Weights of a small image classifier.
Training: soap at rate 0.0017, 14000 steps, batches of 256, held-out accuracy 66%.
Rows from block 10, named by matrix and row number. Rows with one number belong to one attention dimension. Each number is 128 + 24 x the weight over the matrix's rms, rounded and kept within 0 to 255. All counts start at 0. Numbers have three digits each.
# v: window attention value (model.blocks.10.attn.v.weight, 192x192), inputs 96-191
# proj: window attention output (model.blocks.10.attn.proj.weight, 192x192, transposed), outputs 96-191
v.26:097149150131126141169091108088074108136119162069127183133133161122150125148149125167094091137113106111088110149152148135116143131124140125134108108128123100144110171155132150138136108110112099121100116190123134124155154131135106116098154127161134102114123130108115108135105117110148152118
proj.26:136128097088134164126125163135111115140154106165132093122136118143101111087097160124136117101181147136136151151126091063138073124118108137126120133154174146109098108177091134113101134156138136152129158136134172130088143140117127116122162112155143145135104143158115130148149136106142144138
v.27:141143152133122155156110123136135102103100088123145150156144149114112133086121127104135122087118123142088129090112148100132146152151131116125134147131102159117151104131089133107144103127115134131083141130178105104159162142133111108105128128153110084106109133112130115157171115094088091135
proj.27:150140107094125142108090120115093122151165153112137108088130124133121137157137097130117177128113124130098122158096143121143137078124141139134101120100176121136111119135205099125137110174126138133142110142101137139121118104126140157165108140109118134116142120160125134121100127144136162121
v.28:136159181139084105123147149143088153091100158074111156126097120137120128121075200097135108135122158121096095111126179145090136151164102163122138140156119092100090138156121133119109117163120161118102065173135141163089132155095152090086160078136131108139145166127114141128149102129166100154
proj.28:107145111143130157134131152115114059118154131162101061141152166106165131136103126127103166107112135138138157175138149144145093176130156143114116093096149121144120102154144148151117142103147105151123151140204126092097153123144137139142129184160102080093140088117150129155145149132114163100
v.29:109130152164156122114149131116099103147100135102103152130103170135152088143162116110058150149117080109123143121153120125110086138109114119126100136121155164169161121140156132068157128161113094125122128150152143143095134120094164142135147111132118117150116113107161107127139089106132138137
proj.29:151105153118110151151150132141116169130166112101168157111169134159141137098109183148152107106153141157127148139117157073138104115193139141120129092106137103136135151156119137154098153112121093130144111122160143114155103143145100069131147131108075180145121149146129133130163124120141127127
v.30:121106106144121117128131136105142146087090094141138120122122132071118111140120136134128134148149120086141128142144133159138137122142109134133119113123096130115164163138142122132157143158124137105119136152138134110116165168146128109117116125121156159152150087123140133124119146144128151135
proj.30:128141140111116135128136164149153119126111134122166127110150137144116128100145114128121115135084166144142138143130135173131128128099150132127097114118157124161160128114137140160110134155119123165163142149132144117145130097084118138120166120125108114124141105127150174112146160094132090145
v.31:124085128102121139091141081165150125097111099113114123179129129136098145125126139164123160172109108160129125117108121102058137131126105147112170151119101089122138146150152128120140104143129095148164120124112131094165147095111114149165093133121133106133136132111105147160140093109170144146
proj.31:078134074079123132107159109119112104119080132133112123069134104126143131114092172139147117085112152149118112112139152151119095124148143152110110131125147138143132097091106108126153162120076130137118171091146134119107179117142112138109176121143143158118110127128143144099148131146125135138
v.32:152115143119129163112120131106168135127111149111194130127106124126098128107120127117183118161167118144155134134154093150162075105126105126148105131099108179118121155119194123117146131113118126105145143160148123100087133135153131146097126143131119160111126111122132138111126113117121119114
proj.32:111148155163127163097139113156168131100085111133144133111113143124181153119136096114091130150101124106134138082109178170139129124107152156102125092145135118132133111145109173142100167131117112097117158148113168133136136084128094099115120117105110125168136074169124138174119143122109105124
v.33:161089151092153133102132138123149129113106114120078125133176122127162129170107146160146123048116120122124126149133128111161104093139165140094078117137173116118160143064117149113118077155127108127149113143088133151075130114090129106150150089159163111114144149125110143118130099085155099093
proj.33:130115103150108096137138102077121160173186153126135105147124111152091141147138128126120118130138139083141163141144116126134150140113130127122166134083144152110150154166103112152139125100092145094138111099144145127177111131191115146100093079110087129144143113155133148132147174123090109143
v.34:156127130124108110127119108107142112118090138127115148113156141126112122143156158143099145142140126138109122127141110121139143184126168122122106129134120107132122098132112131162112146145113118120156088145146112129174132131116159132156132134150128129167101137098108096130104129107117139122
proj.34:158120112117171172156137189120112120137191097118139129159104188067124126146122172138148117135167074146145158144150116129132108107126107151113140128108146181140137124113167118120162097104119138153116130133120108152105124108141123134096121150075140136131124127127139167133147130162146146154
v.35:124149126076137134141115138152111134151107137112157131117107116151154147144161104103166079105089117108115157109126151151072130121125138137182168106123113150105155126126109133113090166138125125144130147156103156097133133111143104145172135091126108128159112179106142119150103151112118125125
proj.35:108100077101123123148139101128097154136186140139122108197143140157091131106115151118109156113141128170128097132143133144130128115099152140099124118133123148108119133147108083155143113156103127169146166131094121162123168106099163117146133150089151131112136082120149176129143134129137127155
v.36:142123119069154141110144130141119119126122138100085128161079116130167099109114147132146157085135116097148104147161094115141161107130145116129130078152089092093103151116074133099126120127108104138133102167142129153115151103100167136096170154146103101127100132108085131160096155100153128178
proj.36:114102096088120156101137091094104127146109142127111128118150144108145155132129098164117122115147159126113185140104153157140082139147156149146096189103113139084113108103161136159128158111143111122146120171134109130128143143146140107131112122130116158092117136145138134110121125136104163079
v.37:102105175110117106096133103142134124147160119119112114124149099164092135151099103129135117104132130179148141143135075142159089148141125153133159168140132176120116151155110127097129136130123086143152079166149151101106105106116110129150124134097127130132165144146106134142077117156109130190
proj.37:113127121087161115149144101146153147161154173124134132111090174129136136131135153154105126097153152148061118106107114137110137154118087103108166173131105101143133139158124157118130097150105156095107147101094110123141199160131184111163129131099104128104101143140120114157170122132119095088
v.38:140154107108137168160108124125111139060106116165136148132106117097143129060119138100129121114099129145128110081153115103106104093196052121107085143101099171182113131147093129137138151106108136104113103154138158137169100107141135133093099128107112079105132101103158154139124120117122140092
proj.38:112135151147097113110098128125155106136100164135132128127124167158147110150160122127116189120118126126129198151112178097127147105133128100136098109132177157150111098133141124095133123148146105115117174110147158152098123182137091137153140142172127190146116118138105088146111074112133139085
v.39:142152145143093105099126174194109126136140180134137179168097101118128151130128145164125164098100160125162136146138092162121118140162131122137088144117117119106111115123114158111105100122127146138126119143115150128129118125185158087124118136106118132108116098139116102113137127105104137133
proj.39:125096115084108134135109132141119124174145116169133154134116147133098152146121146126099119127161147123113134110157151142125117158127101159171124130136096145103173148122141100128124139153136126173142132139167148129130110152060113120143097077106131114146138129098108107145135064130108178129
v.40:094127180140133122128124158108077145110162121124136121113118110146146135110138145133109078118128092154123119118134121121123100108159143109113156128132148134081127142146134130119134108142091183139106143087146131181121094141139096128141129098143121090164093160132143096208117108126110137152
proj.40:201140109124134132154130107170163123152148144167131173146165129114142100119170136145101173108134159126134128165117111111118152143128136128130115131149133136122141155138139123106140113183115073164154130109071105126148142163152178177132162122156134100076149139133162121139093139117111145103
v.41:130117083115119117113128153128139162156148124111114119099123137108119143097085160129142127122132114144115126136123109101157154122104160116152100170130121117162116158102131153141100108108100121129169188120141112158154111095109119139179118105152107138121132133119106180107066103136125130142
proj.41:095107138154153142136137116126149096130127172142158145164119131142126152150137093138086105121147171093115128105123136135150121165095115119129123129126115134140107114150175080136195118141129148119145076114135110167139136134127122158099135114076189102146123139140132108160125140133161120151
v.42:166128127123156137162148165128101126115139141097111133118125165142098121119103149127140129135098150116078133144145097087137139108130135126163128062154087128112165088170118145127113144158166090138113115151141167111200141114110134126095163110135153121162129094113138135099084103153145128120
proj.42:085113142072129110066124110164105135164113139165133098112106106173106137098105152139133109161119085152151159101166135116128081146134151106103092158096116116181120127121083147179112147133144128124132120143152137110118130117115112154105097136150103125160121142152166139131166089141095111125
v.43:106157104132112109103115123160073147111143117088098130115140121130097090099113113161112132107161131108105068119090151130166104154146143133090107174135107117098112163113193138099120128131164108140123122129143143116098110162100128088124107154101138140113149128113156132151134116148110092129
proj.43:138155116114114109111132091144145111114091101150099143106115133132122130147166117121125117131143149125121168124143168122133148083130124117142110141073160159142150121136115135143111108120082097113095131139126125124142146134103076109123146132158094081134082136169109118126120102131115116110
v.44:131122120156167137131089133110097123125144102133149095117143116169148119116136140139096089182099121109132148110172100126109124116134122134128121127121143137130136174175148109135167151176158158146148123121181162140147139109111154143100153113185113145163123115067100097128151117139163132127
proj.44:113087142118117112127139122157082155113062131146079132128116134131119107104128171110167129107107138087173140119114153093142131112172125168122126108133136106150158129103080138119072163124069086104092094104049124135140128079115128112115149165127145151137110153144108138121116140115141099099
v.45:183153164114130138120135171096140148129111136140111138110150136131106107137156177162123108089126122140163100095169104119122136163168114115138179144119104121128165151150122167161115148137141145105155115110115099116126123128151124125083131137139111080139137071114125108124182115124096142092
proj.45:073155147111092115128078116149090100106135119103104141133135134126106142159149123118127153145104078129154153158085102136150180105115128097136148080161153144100180166099130116133097080106119120111145134134082153156105125081129085087166108126118148131146132104131123158089134101122096161091
v.46:143126120106126132107116149147099117130109124172158130140109132126111130122160147082102111100126177125124146079120151142090143127123161161112138101135132146117138095156119128110114123133088155126138149117088130132087155156168098097131118142123145135158114138140132105141166125130114143136
proj.46:113120130157089093131154137141117155164181151143118117117108137097134120142184128126143160134098124121149081157151105184138155119155130099078089092125146110093105141131093133112129102143147099150139165124143157095129068110118127148113104150154106108089118082105156122119150140139136102170
v.47:159115085134150099162139111118193111119108121163121141135146084111166105116097117130163126085177120127140144200108132157127124163128115173133157127096177131071158138159122132114096117127105079109157112100129161159124146127092184153186119111125132138116158119146140122127126152108111141120
proj.47:140113102131143157133161131102105151109170127062148106162131132151108135147151124112109093130121112131122122072114098100136135124113127128088167137148096109183192062160139110146123150153125141120107086125077088126116112110143120090078114125114067119090104116111106133124131169123162133162
v.48:153112136129105112140112125121138154137142152127137126130133143145149129147101117147129087078131178118135147126108108151134146110128109162119136137125111093108166091134107121130066131182124142138152117115168164131121137090146124116160115144099133138185143142158131098138124125130109155105
proj.48:090118161116138101148108149111097097185162082094141129135155103123108145137132135108144116119150104123130115102098124129134105133155103142149155133136116171166151142152120107125098119122126129141105119132115093171120124109126131136106113141126130123112124127105118122060145124126155123108
v.49:127122162096118148135110155152144131119111122094125121113146108152118097147129136125131051134120130132142092168106132156155084133143180107133149126112152151126096110107173109133164150119144160150089119113140152143117134098102101141115112131168120120129126134089091148121132092091114124129
proj.49:150090112171158099066126128098152116107148102154151140099157160098092113114116118128115116106120139109123130080168104119126169110138099129114107105095108166139146108125096104099094119138097102138096113138097141111155084119129130153147099153087113133124133143140130129109116122146111120143
v.50:162114103095119126123133136131151127109118108131121117121115151125124112128138122158123155153189121107130141147176162084082134102093133122105107099117087111130104147155142126125095155135119120129099131137099128128115146139133176123123123161117133097139115106090158129136093081109142159088
proj.50:152179143152093148126140109099162131155111127142117145114145110145113140134110092154116106152116132136112128148147122127141094160128135138161109092148125127160150142138093139152102138141136111127144125142147155098132111124107093090123114120167124106135127107107104148133125133113097146147
v.51:091145107161143122145168108158124169127137118121148126101153106107122104058156113161123095108103157129119130101109186110129158159130172126166129147115128137109130167136118108134166148096123126113102116136134136139163130111122138162201088178107088096139106115115099089104111099154191108119
proj.51:161117107164165108156105152134175132145143109080116172131131170157136136184122081116131139121171118114156153125090114099129125090129078172086142088120084139170097085110127118137133119188091175136060147149115123099092088170078133144083144080129118128143175149188119124151081128154124121097
v.52:119148160095150142083138139101150137121133141143109137111090121126104126170146153133114127123158110160110127158119090172094137143150117151169170143138143168085140154145185180152115145138139144135119129150152138132112137136129176119112137091121146136109148113143128096145152127116083125095
proj.52:099121160084109138146122126166113131157149134138158104142142154159105128124143133126121145104099120136135094112149139121128136150112122111128122105135114129135162129107094125140090133165113105092140133119101137106120112122137100119148134152140057129105125147101128141143116103097124167132
v.53:128140161117129150120127128141164169117132134069128138139132116111109150126095070113166094107178171137116124101137125138126115136130109147161163148128104112107160126138116104133132130133152123096118125119144100105113109122135096142129124105152127083128126157137110121135087092107116156135
proj.53:134109122148141111086140143108098126105145161119162102139107131101084158148129111143108135108110115133096125119120106124131106115160131138124111100179145104161089130134130154115091123170114127110130127092133133154114121103158090129145110147114133113095140116136167129114114125169139080092
v.54:149114087144161131143119099133152116131158128100161098107125123128085112152111121103147148112119138113123122112156139090156147180103160119155147144099099113145113115113130119152129139144145129101143134105073108118093098130108134094140134161173082120107105149144118103143121127142144153140
proj.54:150102117141101094140114125111163136112137119119166136168104128087073154148094141077145119118159105154137089156108125110121112109133099100090151114131145150102115168153107123089155085123109152119102117135113142129149130131128118146140115105066136138176119150168130144157125103161101132169
v.55:122110085095159147148154181113112155143153123088125079132131117111113088153149136094109156114142146110123146132131107109182133115172148140102115141106136132080142162132129098115148143115113098101091137108142101137114149126138138130139148120127148109144129152084143076137124118134100104132
proj.55:202137171115156139144135154093179138113155118095063165109124115122110141119155117149152120098105134125119147162105112092132159142126104154168148122153156146127127109115121161124108100155097143167132155134103159175139091120126144151125136162146115136079158156131090182143117134141147106083
v.56:098137141163105093120132129169159124149116143145132122124137081128076159117095113154105159144146168096119122106098129152084116135154125161109078122092167116158119133142098137166144119133119139094154083157098081123107142125138136134132138111103132131110160163169146136128139154128087109115
proj.56:142139134127133147175119171078114077130132134101130114091091151118167106146150155096128128109125145123114093127143137157164158133110158162185156132115135119118162117122113161136127150129123112132124152105172117092108094124095136102122129190159165117134105058103114119111149109156151113103
v.57:151097136106103109129139185121117123123085139095106121098113132114125096112112141147130129169124107127111099147149122146101144124141122094090155092131161127130132135139117150051097080148145121150089117142165106142155158132118158133176127126100132155075075123127123104104119109148125150125
proj.57:128144126091146107152174100135155105125115128139133135125180078154169116106171127156116117112116148128113138105136120112126139173113143139113105116120149144120177125134152114140113128131122122130145139137141125087151075095087091154108132115133154077111138136098174146102151121116111144104
v.58:130098107090113182118093104112154134160163093108104111123117152155121153112101113108141131114132105139188151175106160115111118150121139115101158138121111139127134096135154109081147104133146123146128145106135103115157131139117142121137113148157125130120101145124120116148160168112101149107
proj.58:152149149150135110099089135150130201119173135117126114129112110128132180117140143141155140081080174175093077119126104119135138122130095159123090151182149101158112159108122110123089119143178117120150136109123138127146108130102108148122146106124130135105146170118125154148112160166120126174
v.59:125112168156108110107168124057130122100124154116173154144112099083131077128141162109161118102114160132155168136133114101093185125142134142142115102128138098100138173209123161141119106129127133128115136147118156185138124083127150148178138117187134121130134105101092160141136130117076136125
proj.59:122112105139161100107113135169128147130152086096152087162132141151131173102162076141116116137179101109118135143120104149160090195093144110108093108134108100116152107112143121154119106128143132101153139124121134126166104086148108132138142096110128115130119128166111157161148114092101114111
v.60:146145160130147134126101159132138111117144126104131137149126157119126114128165169176136095122109133096139077150096142165172088137142143142119072142129157135116122155151165136101140105098135125135183133160097125146140119137109128127137120160093095117123110107115154116102118090099164152120
proj.60:121145144138114112100116107161140149107101129109144158133134145117124171127114106124077128115137145122142170097137137125145105105126146116088180110114139146149142082167115159115153148187141103135103140142118154118126140123134118102114118111132087121153135125155092128145103120102135139147
v.61:113115123157138164110098134134132151148142134139125103136097131195156124121113140105101114129105124130127109131117128116121123129112134156095144119112140162135103145111102123123135112154122134112161097149163106168092127111117129146091137129144127093167116104131139152144142142126089150090
proj.61:111141140110100092143096152147095112111139145112146143094121090081165144121132114105150131129092144090173127154113143087176146140152111120144097151116114134105102133096110149139122136167119082116098068120102113089174104132107119122121161158123130136113097144114109133086144111118111107138
v.62:103086096166143095127154097177120119112131126098100107152146152086064116121139161069125108140157124128115132170137130124148091108144127148165134120121123065105092133132124124124104099126105111144155134173136171133139135165152101128113150146162202134121151104144128132129139162097113100124
proj.62:142140136113162144130106141143160120121107086150128131132147156160162151105120100191128101125154120118134174099097115164146154133119140145102149176100124110170143109143128161151173146087159120131146131138128110112168151115112118141138114133147088149149117134124133187129133173121137115150
v.63:130120171114110079126168138116101100130151132137174098158151100102124117170132100147113123142141128139136147115062131114172095133124120098157105117127137149151115136143099146155153107112124108152136101124160094140100149121145113144099104177140149126199165121150118166137143154115125166148
proj.63:147113093152118156120129185195123101123120135113129142120057184146142101130149130156134108139106126139143134160102119112169172139169128109093148178125137139098198117135139142089133140153129123119142137102121147131162097109134158112179140121125150121161113103116106140077079074088181061134
v.64:132145097128101123141144143122162105127131171182147100136130151091080112130090114162114121127111131103128148163150142138105105098089103148098133097122167122081131190136084141130135138151136119100118136113118142121126108177109127138084131105126100170153196111148172114121137112141136094130
proj.64:167142091106142115098132156136123116137106136138149111099113097121144145111116150125120158120154093109139136114160153151115139116139117099136122098103127143112150148141124128107115079136060171149154120147165140146149112125117157130144128146148157138123140131157124136116143147141140097126
v.65:157157125122120104171116131139171102105103084084166150065137144115148102126106133118120165104119185112136061136153130105109139092137144129171121105146120068079100133135104109177157101119129138065158113124146153152139106119119125129130130117131075136121102138087140119069088111133143117117
proj.65:118133087107141150156078132130119133180133171089132167136123128146155172110138144114110128140112139070130154099136115135156126172099149084131121140105139114144190129101107106128114144133104135138159104158076133113127094116126123127132144110151085124112129145134149103134126127120077147129
v.66:124107074124108114108165113092107116106133160129091138103094151161166139181117106109158144108102128119163135148083137108143122167138095128086116110151109149163126123100115162137121121145157135129143111167133134098133084124141158161120160094116100135144117132153104183175095095128085122130
proj.66:086097138181120144160106109168137120125143121111157108094123141102148111086164153158093109170164149182122086121154131127116097113126106123174120150141161185100066128125149140088135106122140122172162168136158130134126145130115114167129141162156094079068107137123085106162138172145142118110
v.67:081140117174152144086162152130104127170169126103097106104112188178140154170155134117144130089146136199138128124110151118099116127168134137113110148108123158132114105154135173130134165134152155163076099150163161098093163158121125149128143158085116112107090178128132068146079116076147128129
proj.67:122092179095151098106139114138113085118170106112138149154062081070108145127100141116128128180090116141185115144113103148141123123106119131138136144182150130128104155116145120090079130093141115095167135085103132100137142133125131150080104124111167115126142104116149150109155101140102121140
v.68:140176087128168122120135126135120102126132124135086159064127153141145152145122144115140094057122144143115099152129174128091115089155137125143155132130113127110142128166113150109113166095122140123147121133098154133133127120138114137099084112107137136176051122124172139167123133118145084108
proj.68:148148181152146174146159153130118106113107107110128148127151112093075085094101136159100115115131124081113142094102076113161123162141159094143129128156102150117130155141144141139118089153105151135177114102146107116123143085135123137139120121151121092137168157136116140110157164140085151116
v.69:116154117106152120154179098129149124116107128128137115121136060138121098123107148163136113088154146113101098123162132153115150135123136090156146112156157116136102109143173122131113157146096075107148127111102116134123117117125128137114136167114136104102136148108132130108105119125168125112
proj.69:109092138097110120127105127089130139144144140121121115115162115137168132150107121107124108186146088092145173120091134117158119152109133111129120128096067157144130109139165133137153130119146134130101122155125125126140087116145168126144105138095114141114160139127117129113134131108079130144
v.70:102119108113142213128087136137115131127143071099147179134181109132122145136119166069061125210205172149150148103169126142131119126125140122119106114114097133099183133147177114150149107122137127127103130133127116143130062112124138161148151154119162167127104153124118143132163111130098109132
proj.70:148127068142129107134086080131097129160162135142118146101090125141130128153137091115136130116120139127127135115119133141132109117121130122122126125126147118155100133131116133091117131160111105143123141105163157085119145136094125158141134109130107160167108119094139125156109135108135133103
v.71:133136087127136082141153121138118185108129110111140124113183096096160104139128167148104081094160174154121117142107160121119115126137176120151129128098101098125127191121133148163148092155124117154091098103167129122120111132063143137156123099116139121142111151133116106155113169175090136151
proj.71:111156103109100118152088117124104139154136123126135137153118119132149140101108102105120134139118124177111103140126148119124125121133103097107137109133094103089095135113142103114101123144104113135142138110142059114135158154156133141121136111165165152096121121079181118129149148078128100151
v.72:159159131138126152093139150164126151141105132110111141115138124105138096167123136094134160151162120166077071136113161121142140122131075161138139114170089149102093126097136166097079132135114098119088104132108117104097145151121111127181161137151090174164116084125147075136113150113119169150
proj.72:112134164121131125153124128126149066119156082156144156178089101123093150104181163126152142111125106095120118125150111141143136126113153107146139094159124117142139109133105152116116085148134104128154119113107163124122096145085081145106117109144113140110133142128117124140153169143098120136
v.73:113149125119132146141117127144116137138080131132154149143136126150092138138111203089126076090108126133140158135087135127130092125164133104125072134154122109138166136128113115120085105109094108108143134122161148150106174135152139133142113132129110095133090115135149122135158140145159139117
proj.73:115130098078155144100130155120136134106161098162128134135146120148170164100111070127127128118109116124130130094158110143115128157111102102118155116119116109138134123130132135102165146117126162143100155105151117104103142118139130112109132112152114186125156115133122120137091128109162122123
v.74:124080152075106092146152160121120133114133130109128157118157151168160123140139122148112153146170105147139116054161127115127150122135097149167093130130124141154127146124107131102099163098169136152101078156125133124121155139142128132134100155133176136123133056136125132114106160113143104100
proj.74:167127115168150142096140167118142179118128119092167142108079135101162156123105185143184111118077129117108151131141080128111185121151127131114135144135149146155152105112101140115108123147110100103097104150085101110114123132155117148104144077130098154127125144078116123127103106140147119140
v.75:124151135148109129169129180143130091126154110123106161162170126181118115135127117128139145126108085145151082126107125096160093165091113083176151104105143152138117130125094074129085152109098139082185133152154154121093138172156101137096134164112143087155145092159121142155160159145157153143
proj.75:140124168136142119143122144081172149146127165173125080128137150164120167132117152109139127103136147118131151089130095160115140146142131139093137156167152076140136086148071147142148111129152138155088148125094117122162142118090078150143142114145111125151135146119106121130143130162129185136
v.76:113136194103106088128119122157127156163092123121097095150112135155120145113099122139132158113089111158105071154089142151111118145106111147127128095099164139116095130117145146177080120172146178149156096135092122134100173124149137159144115185091120122122127087147119106125077117109173096167
proj.76:122113168185151141101171142124158086116136130130076148143111091102131135112169141115142124167133089142126186104117102127137173132155145081161135120204140140117153089122116069117097153096131071126091120128109125106131069092148122151118132135127153145122191115102108186165106115135131103120
v.77:100105098109101139151112131108165147164107124136157100177105149100118170122157145133109138130158132137111151153140119168135113121134146106151086102108145121109159168147142116133135069089165153139146130150126095122127131140140127152125156138124145068105159151102164126146151105135079134085
proj.77:161155102093094134109127119103134119115110134148102080081122149157113167128153103149110183109157122136148116096110151115100148102194142143097106123118129171140120133126150125141122127133113106187109166095111140094148168088120171145104148125128117146131120076105144107143137216079130167107
v.78:139143115122110147087091085128112128204135166173163172130103111158140146112082144129157126130113172129094140117139123085131147134163116112126152162155146125127105107122188114142193154128103118110130107130157129112133106166160153128194192107090131143078139130114091153159136155129103169136
proj.78:132126133119128100156120117145144163095167103124157141078175064078132153120162116100092104144148111140103140148131133136160047145157121122116171139135104110139085093084148161123120115123172147143093133128130130137105112140173134127121144126140140156168128156136102149139128144123132110164
v.79:115076122135071145140160088138117104125139116163119133138134083120091121084142133122099115125137099112144127124115089124160138100106190118150131119145136184135152135148107117120070099138117087142161165087137102109128122113122115128162119121088109116115111142147136129142122134103140136132
proj.79:109122136155094114104089157098113128195103108155123109148108145128192142140117143105115141094147152116107121117122133078136120156134158144130148123115117157104137159133095128146168118154154125136131135133121107128115156117147107159147120124149133133162130114113118129129146167121123078067
v.80:117102134139144123159132140088075177112145082106099129176145127167119150094151143107153113082145174133147154158159093109077107149111103213135127120159151114120134108128100156127136108098132092082154120136182130116124079084087167154099188114124177121140135155142085112126124132115098145150
proj.80:174123131080124127127081176188159108110140166150098134104130115168104136151128140117096109119152174138117064162151142107147104145140054147108105139153090132137101113102186106119119076121133122177112146128120143121103103177113099143129124140147115105156149144086116109151123137159123100094
v.81:120110127098184123180122144099096151157059141106131099090057120104146155124094069133116134148109113072142108124152176102062101100124131093166129130100115138118075110141142133140116141118115133106107147155114073117125119116195100123124130098137092140158127163102093167152138111087122061144
proj.81:138153108164105128109129163126197139125206142095141118073115122166108125094120143131158140188145118124135122103124147135155109156128152090149119144103136141109161130189114127145111082107179137138121131091104118166188120122139154139124160128107142129165126106156122120147098130134120138093
v.82:134181137142100099148101131094136104092134123138112133104128110171105183165125097118144100099097126093143155102164160141085113149146158120102111136140155171099156104136134095109139121131128093136120121117161111105118125137155152139096117141123149150072101107121121143125123165125175123177
proj.82:152123119147118168099146148130148157126154157132147123094153135099157131116182136125124121119091157117128132122147136114121117166132130128130114122130117157144129131131136144122128137115148091133143180117144113176089096099145147122142129155105120076144151124151127135129128123146096160136
v.83:151115087137128123094152126124118134124105164072163134192099150111128157170086133150143136117144135125118114124123128108160082126118143133104111084123139136141137147128088103148120110176126121147131138127127159113103123076131101100093145056132140157121120155154138126154134077152103117103
proj.83:136117100185122127167115102154167155121165123138100131115100137163103098150180129134141130135103093120155137111150089152112163091152074112148121157110120111119141129119102144125124140133145137149123143128134098169134170115141125123130127119116134133135099129097118139158076127087148091125
v.84:118092131176105164103079172192151105129119081161140155144082104147134108136155110143082120158153163135162158140101136113107087129119154152111072129096123170164130113114123155145150127161128069083136146120135129142192136108113145090134139118109139131099158127176122152119162128122106107136
proj.84:157152122112131163089140112112117108091142122176117100119126095124151096111124117125099164086152119129160104162148161120169139137157106117080160140087152130147134117120128149131138127104141167111140141083119119152122152164111134161115129131126139117113098151088111141128099153083119122085
v.85:131150100168150125131164158144111120104169129159118149137166146133121146118122163063144143141162142123060109096148126143140075141134139082108146129154142143134126128141126096124134143169180157102108155123098136127147157158114132138120128146104121141095152093079122165140152094120125131093
proj.85:115083135128117111111103111154121147133092177120150114078103118120120126109125076127095140080104119098139088118141110127101137089122142140150106170083102116145115086144138121113102141144120135128125127123140144131104139124095154095162151105140118143121104131141131137139127178107164152172
v.86:100120132125123100107113114074139109087129160116125110110165147128126179086116125163158123095098147138107138176115111109062121110162100086097158128146149147145108121155116083113125138135148087142112157118118145125120157139120105130105113134094093085112144070147172145130083103100198136089
proj.86:083133153100124080099145096150113113141135081099115130153124138137112146129099088130120089104114130146132070110096119156145150145148153132147156132106122170151105173142112158128105129132107142119095152144063112134129128100177139117095111127076093118120146113157131183108097094141140129179
v.87:200140096118116137068103131102124098136138144137065116101163131102161084137110113093184115175150137123108154134130163128087171117153158102152166135075109095142126155135103141113151100140113124164147118126135126138133098117155154122165164134121164144134150148104103109167091131120138161080
proj.87:137119138131122063156107138179123135114114124120131073159152106134158161159159101098124149134145130136123116157095113110129135117107156116109098088143143132107126116171144096123131118128183148115160144106146108144121104136098090145124149111155110110135138132145129173148167136101070140147
v.88:136136112069111133064129123153100163156153152125151116111080131128115102091120120119129193104143125129156122086123115145135155142137164150106151143139124074132146135144076133122110154133119093132172124139105139169141147111131138176147143103084138091097121143090101127125135140159114156155
proj.88:086134141166143115116096136156157140117110119120120105139137074166150118145127089130117107146166168142120113172121131112159102142138139134115140120112172144150114112173132135076134138129150152122155103132119115125143141131172111119184131134161151168134193160128123090088129149133132120112
v.89:063179105132131135125128134140113082165142150129162145218104138120101117103097075081151176103105097128165134167116115129146152177115087085134160143172146126130116158162132078177099147116146150123163115128110133106089103185122127163119143128117158073136123164156120130130134083155091147132
proj.89:134085101160123075148122064124122136182150104143123153042156110129137132103093089113086086133140118114099138133102122150107143117181188128174095166100174110090090138052096151171113134102129112112125135159098153102177145107110098167109081133162103173148127118143126180136157103113137121156
v.90:102162108153153156042121079131137133099120146150087170140162154160153130140120135076165105107108122146103194136136115138190135145156136083095161122151090178129161143126089079154147124102121114161176144116094122133140096108111107112148113171152151091108151154123091135103157087127124139143
proj.90:085085127126085082160108102088104122123124103140105114091135126116065149121098120135117119145186119126087121143094093121109130093156105169152092132122129077121158101172131126166119136107136112073109137106160192064089155132131148118131063103152119138124142134140130149125118122113110144106
v.91:131081105136134130129137164074168134150093091168185136179096127125146124141125103153099087183158161127108173148083161135145097144111107142093047108122134182072157110137150154125182146134137112077174141159153095119117138090186042127121153120095135102098177118131118150086164094115153160105
proj.91:145116114105133142117137141083104083101176124122110063103123103131147112107156098121103159122140132151160110096141094140136140106136120136145130153123131123140152135142115107129137122104161140175125118145137130097131094153143187123127085145137110160133080148144089107111102155127170145113
v.92:112130127192147143114123131114131117126116138125151109141121153168142088175137072151100101121109109140152094157117096155103079145169131157112108148158124164136145153158083096131137175131122085146140103153139121158118121109114095192116068096151176121189128130165162139115141130165145113109
proj.92:184170156097201171105114120070138138136145131130140114163106112150136144130110122125147141131160139091156161142153097112098131144111133120123121122144118119109118154141111158121132137128161159093139114138142131119132161101125124133127136161142115118152142127118162092115138142187124138101
v.93:106147134163102171179115099139174121132072154158180096092131116122153111108122125149142116124083113160116139137124131165139135106198092123122137166168159118155117087138135148149123160111125122179151173098139103131149114098166085136118123151100143102164164167091150115127088141144131153107
proj.93:163141122109110109124123117089082156114140111124140126164151135137135146109128134118135091162099095145132109119147133162103098164123162102104158128133123172096139157140112156153145159161164159070091130130091149144108128143167125091133143132130078127135105115185134132118160101100100131134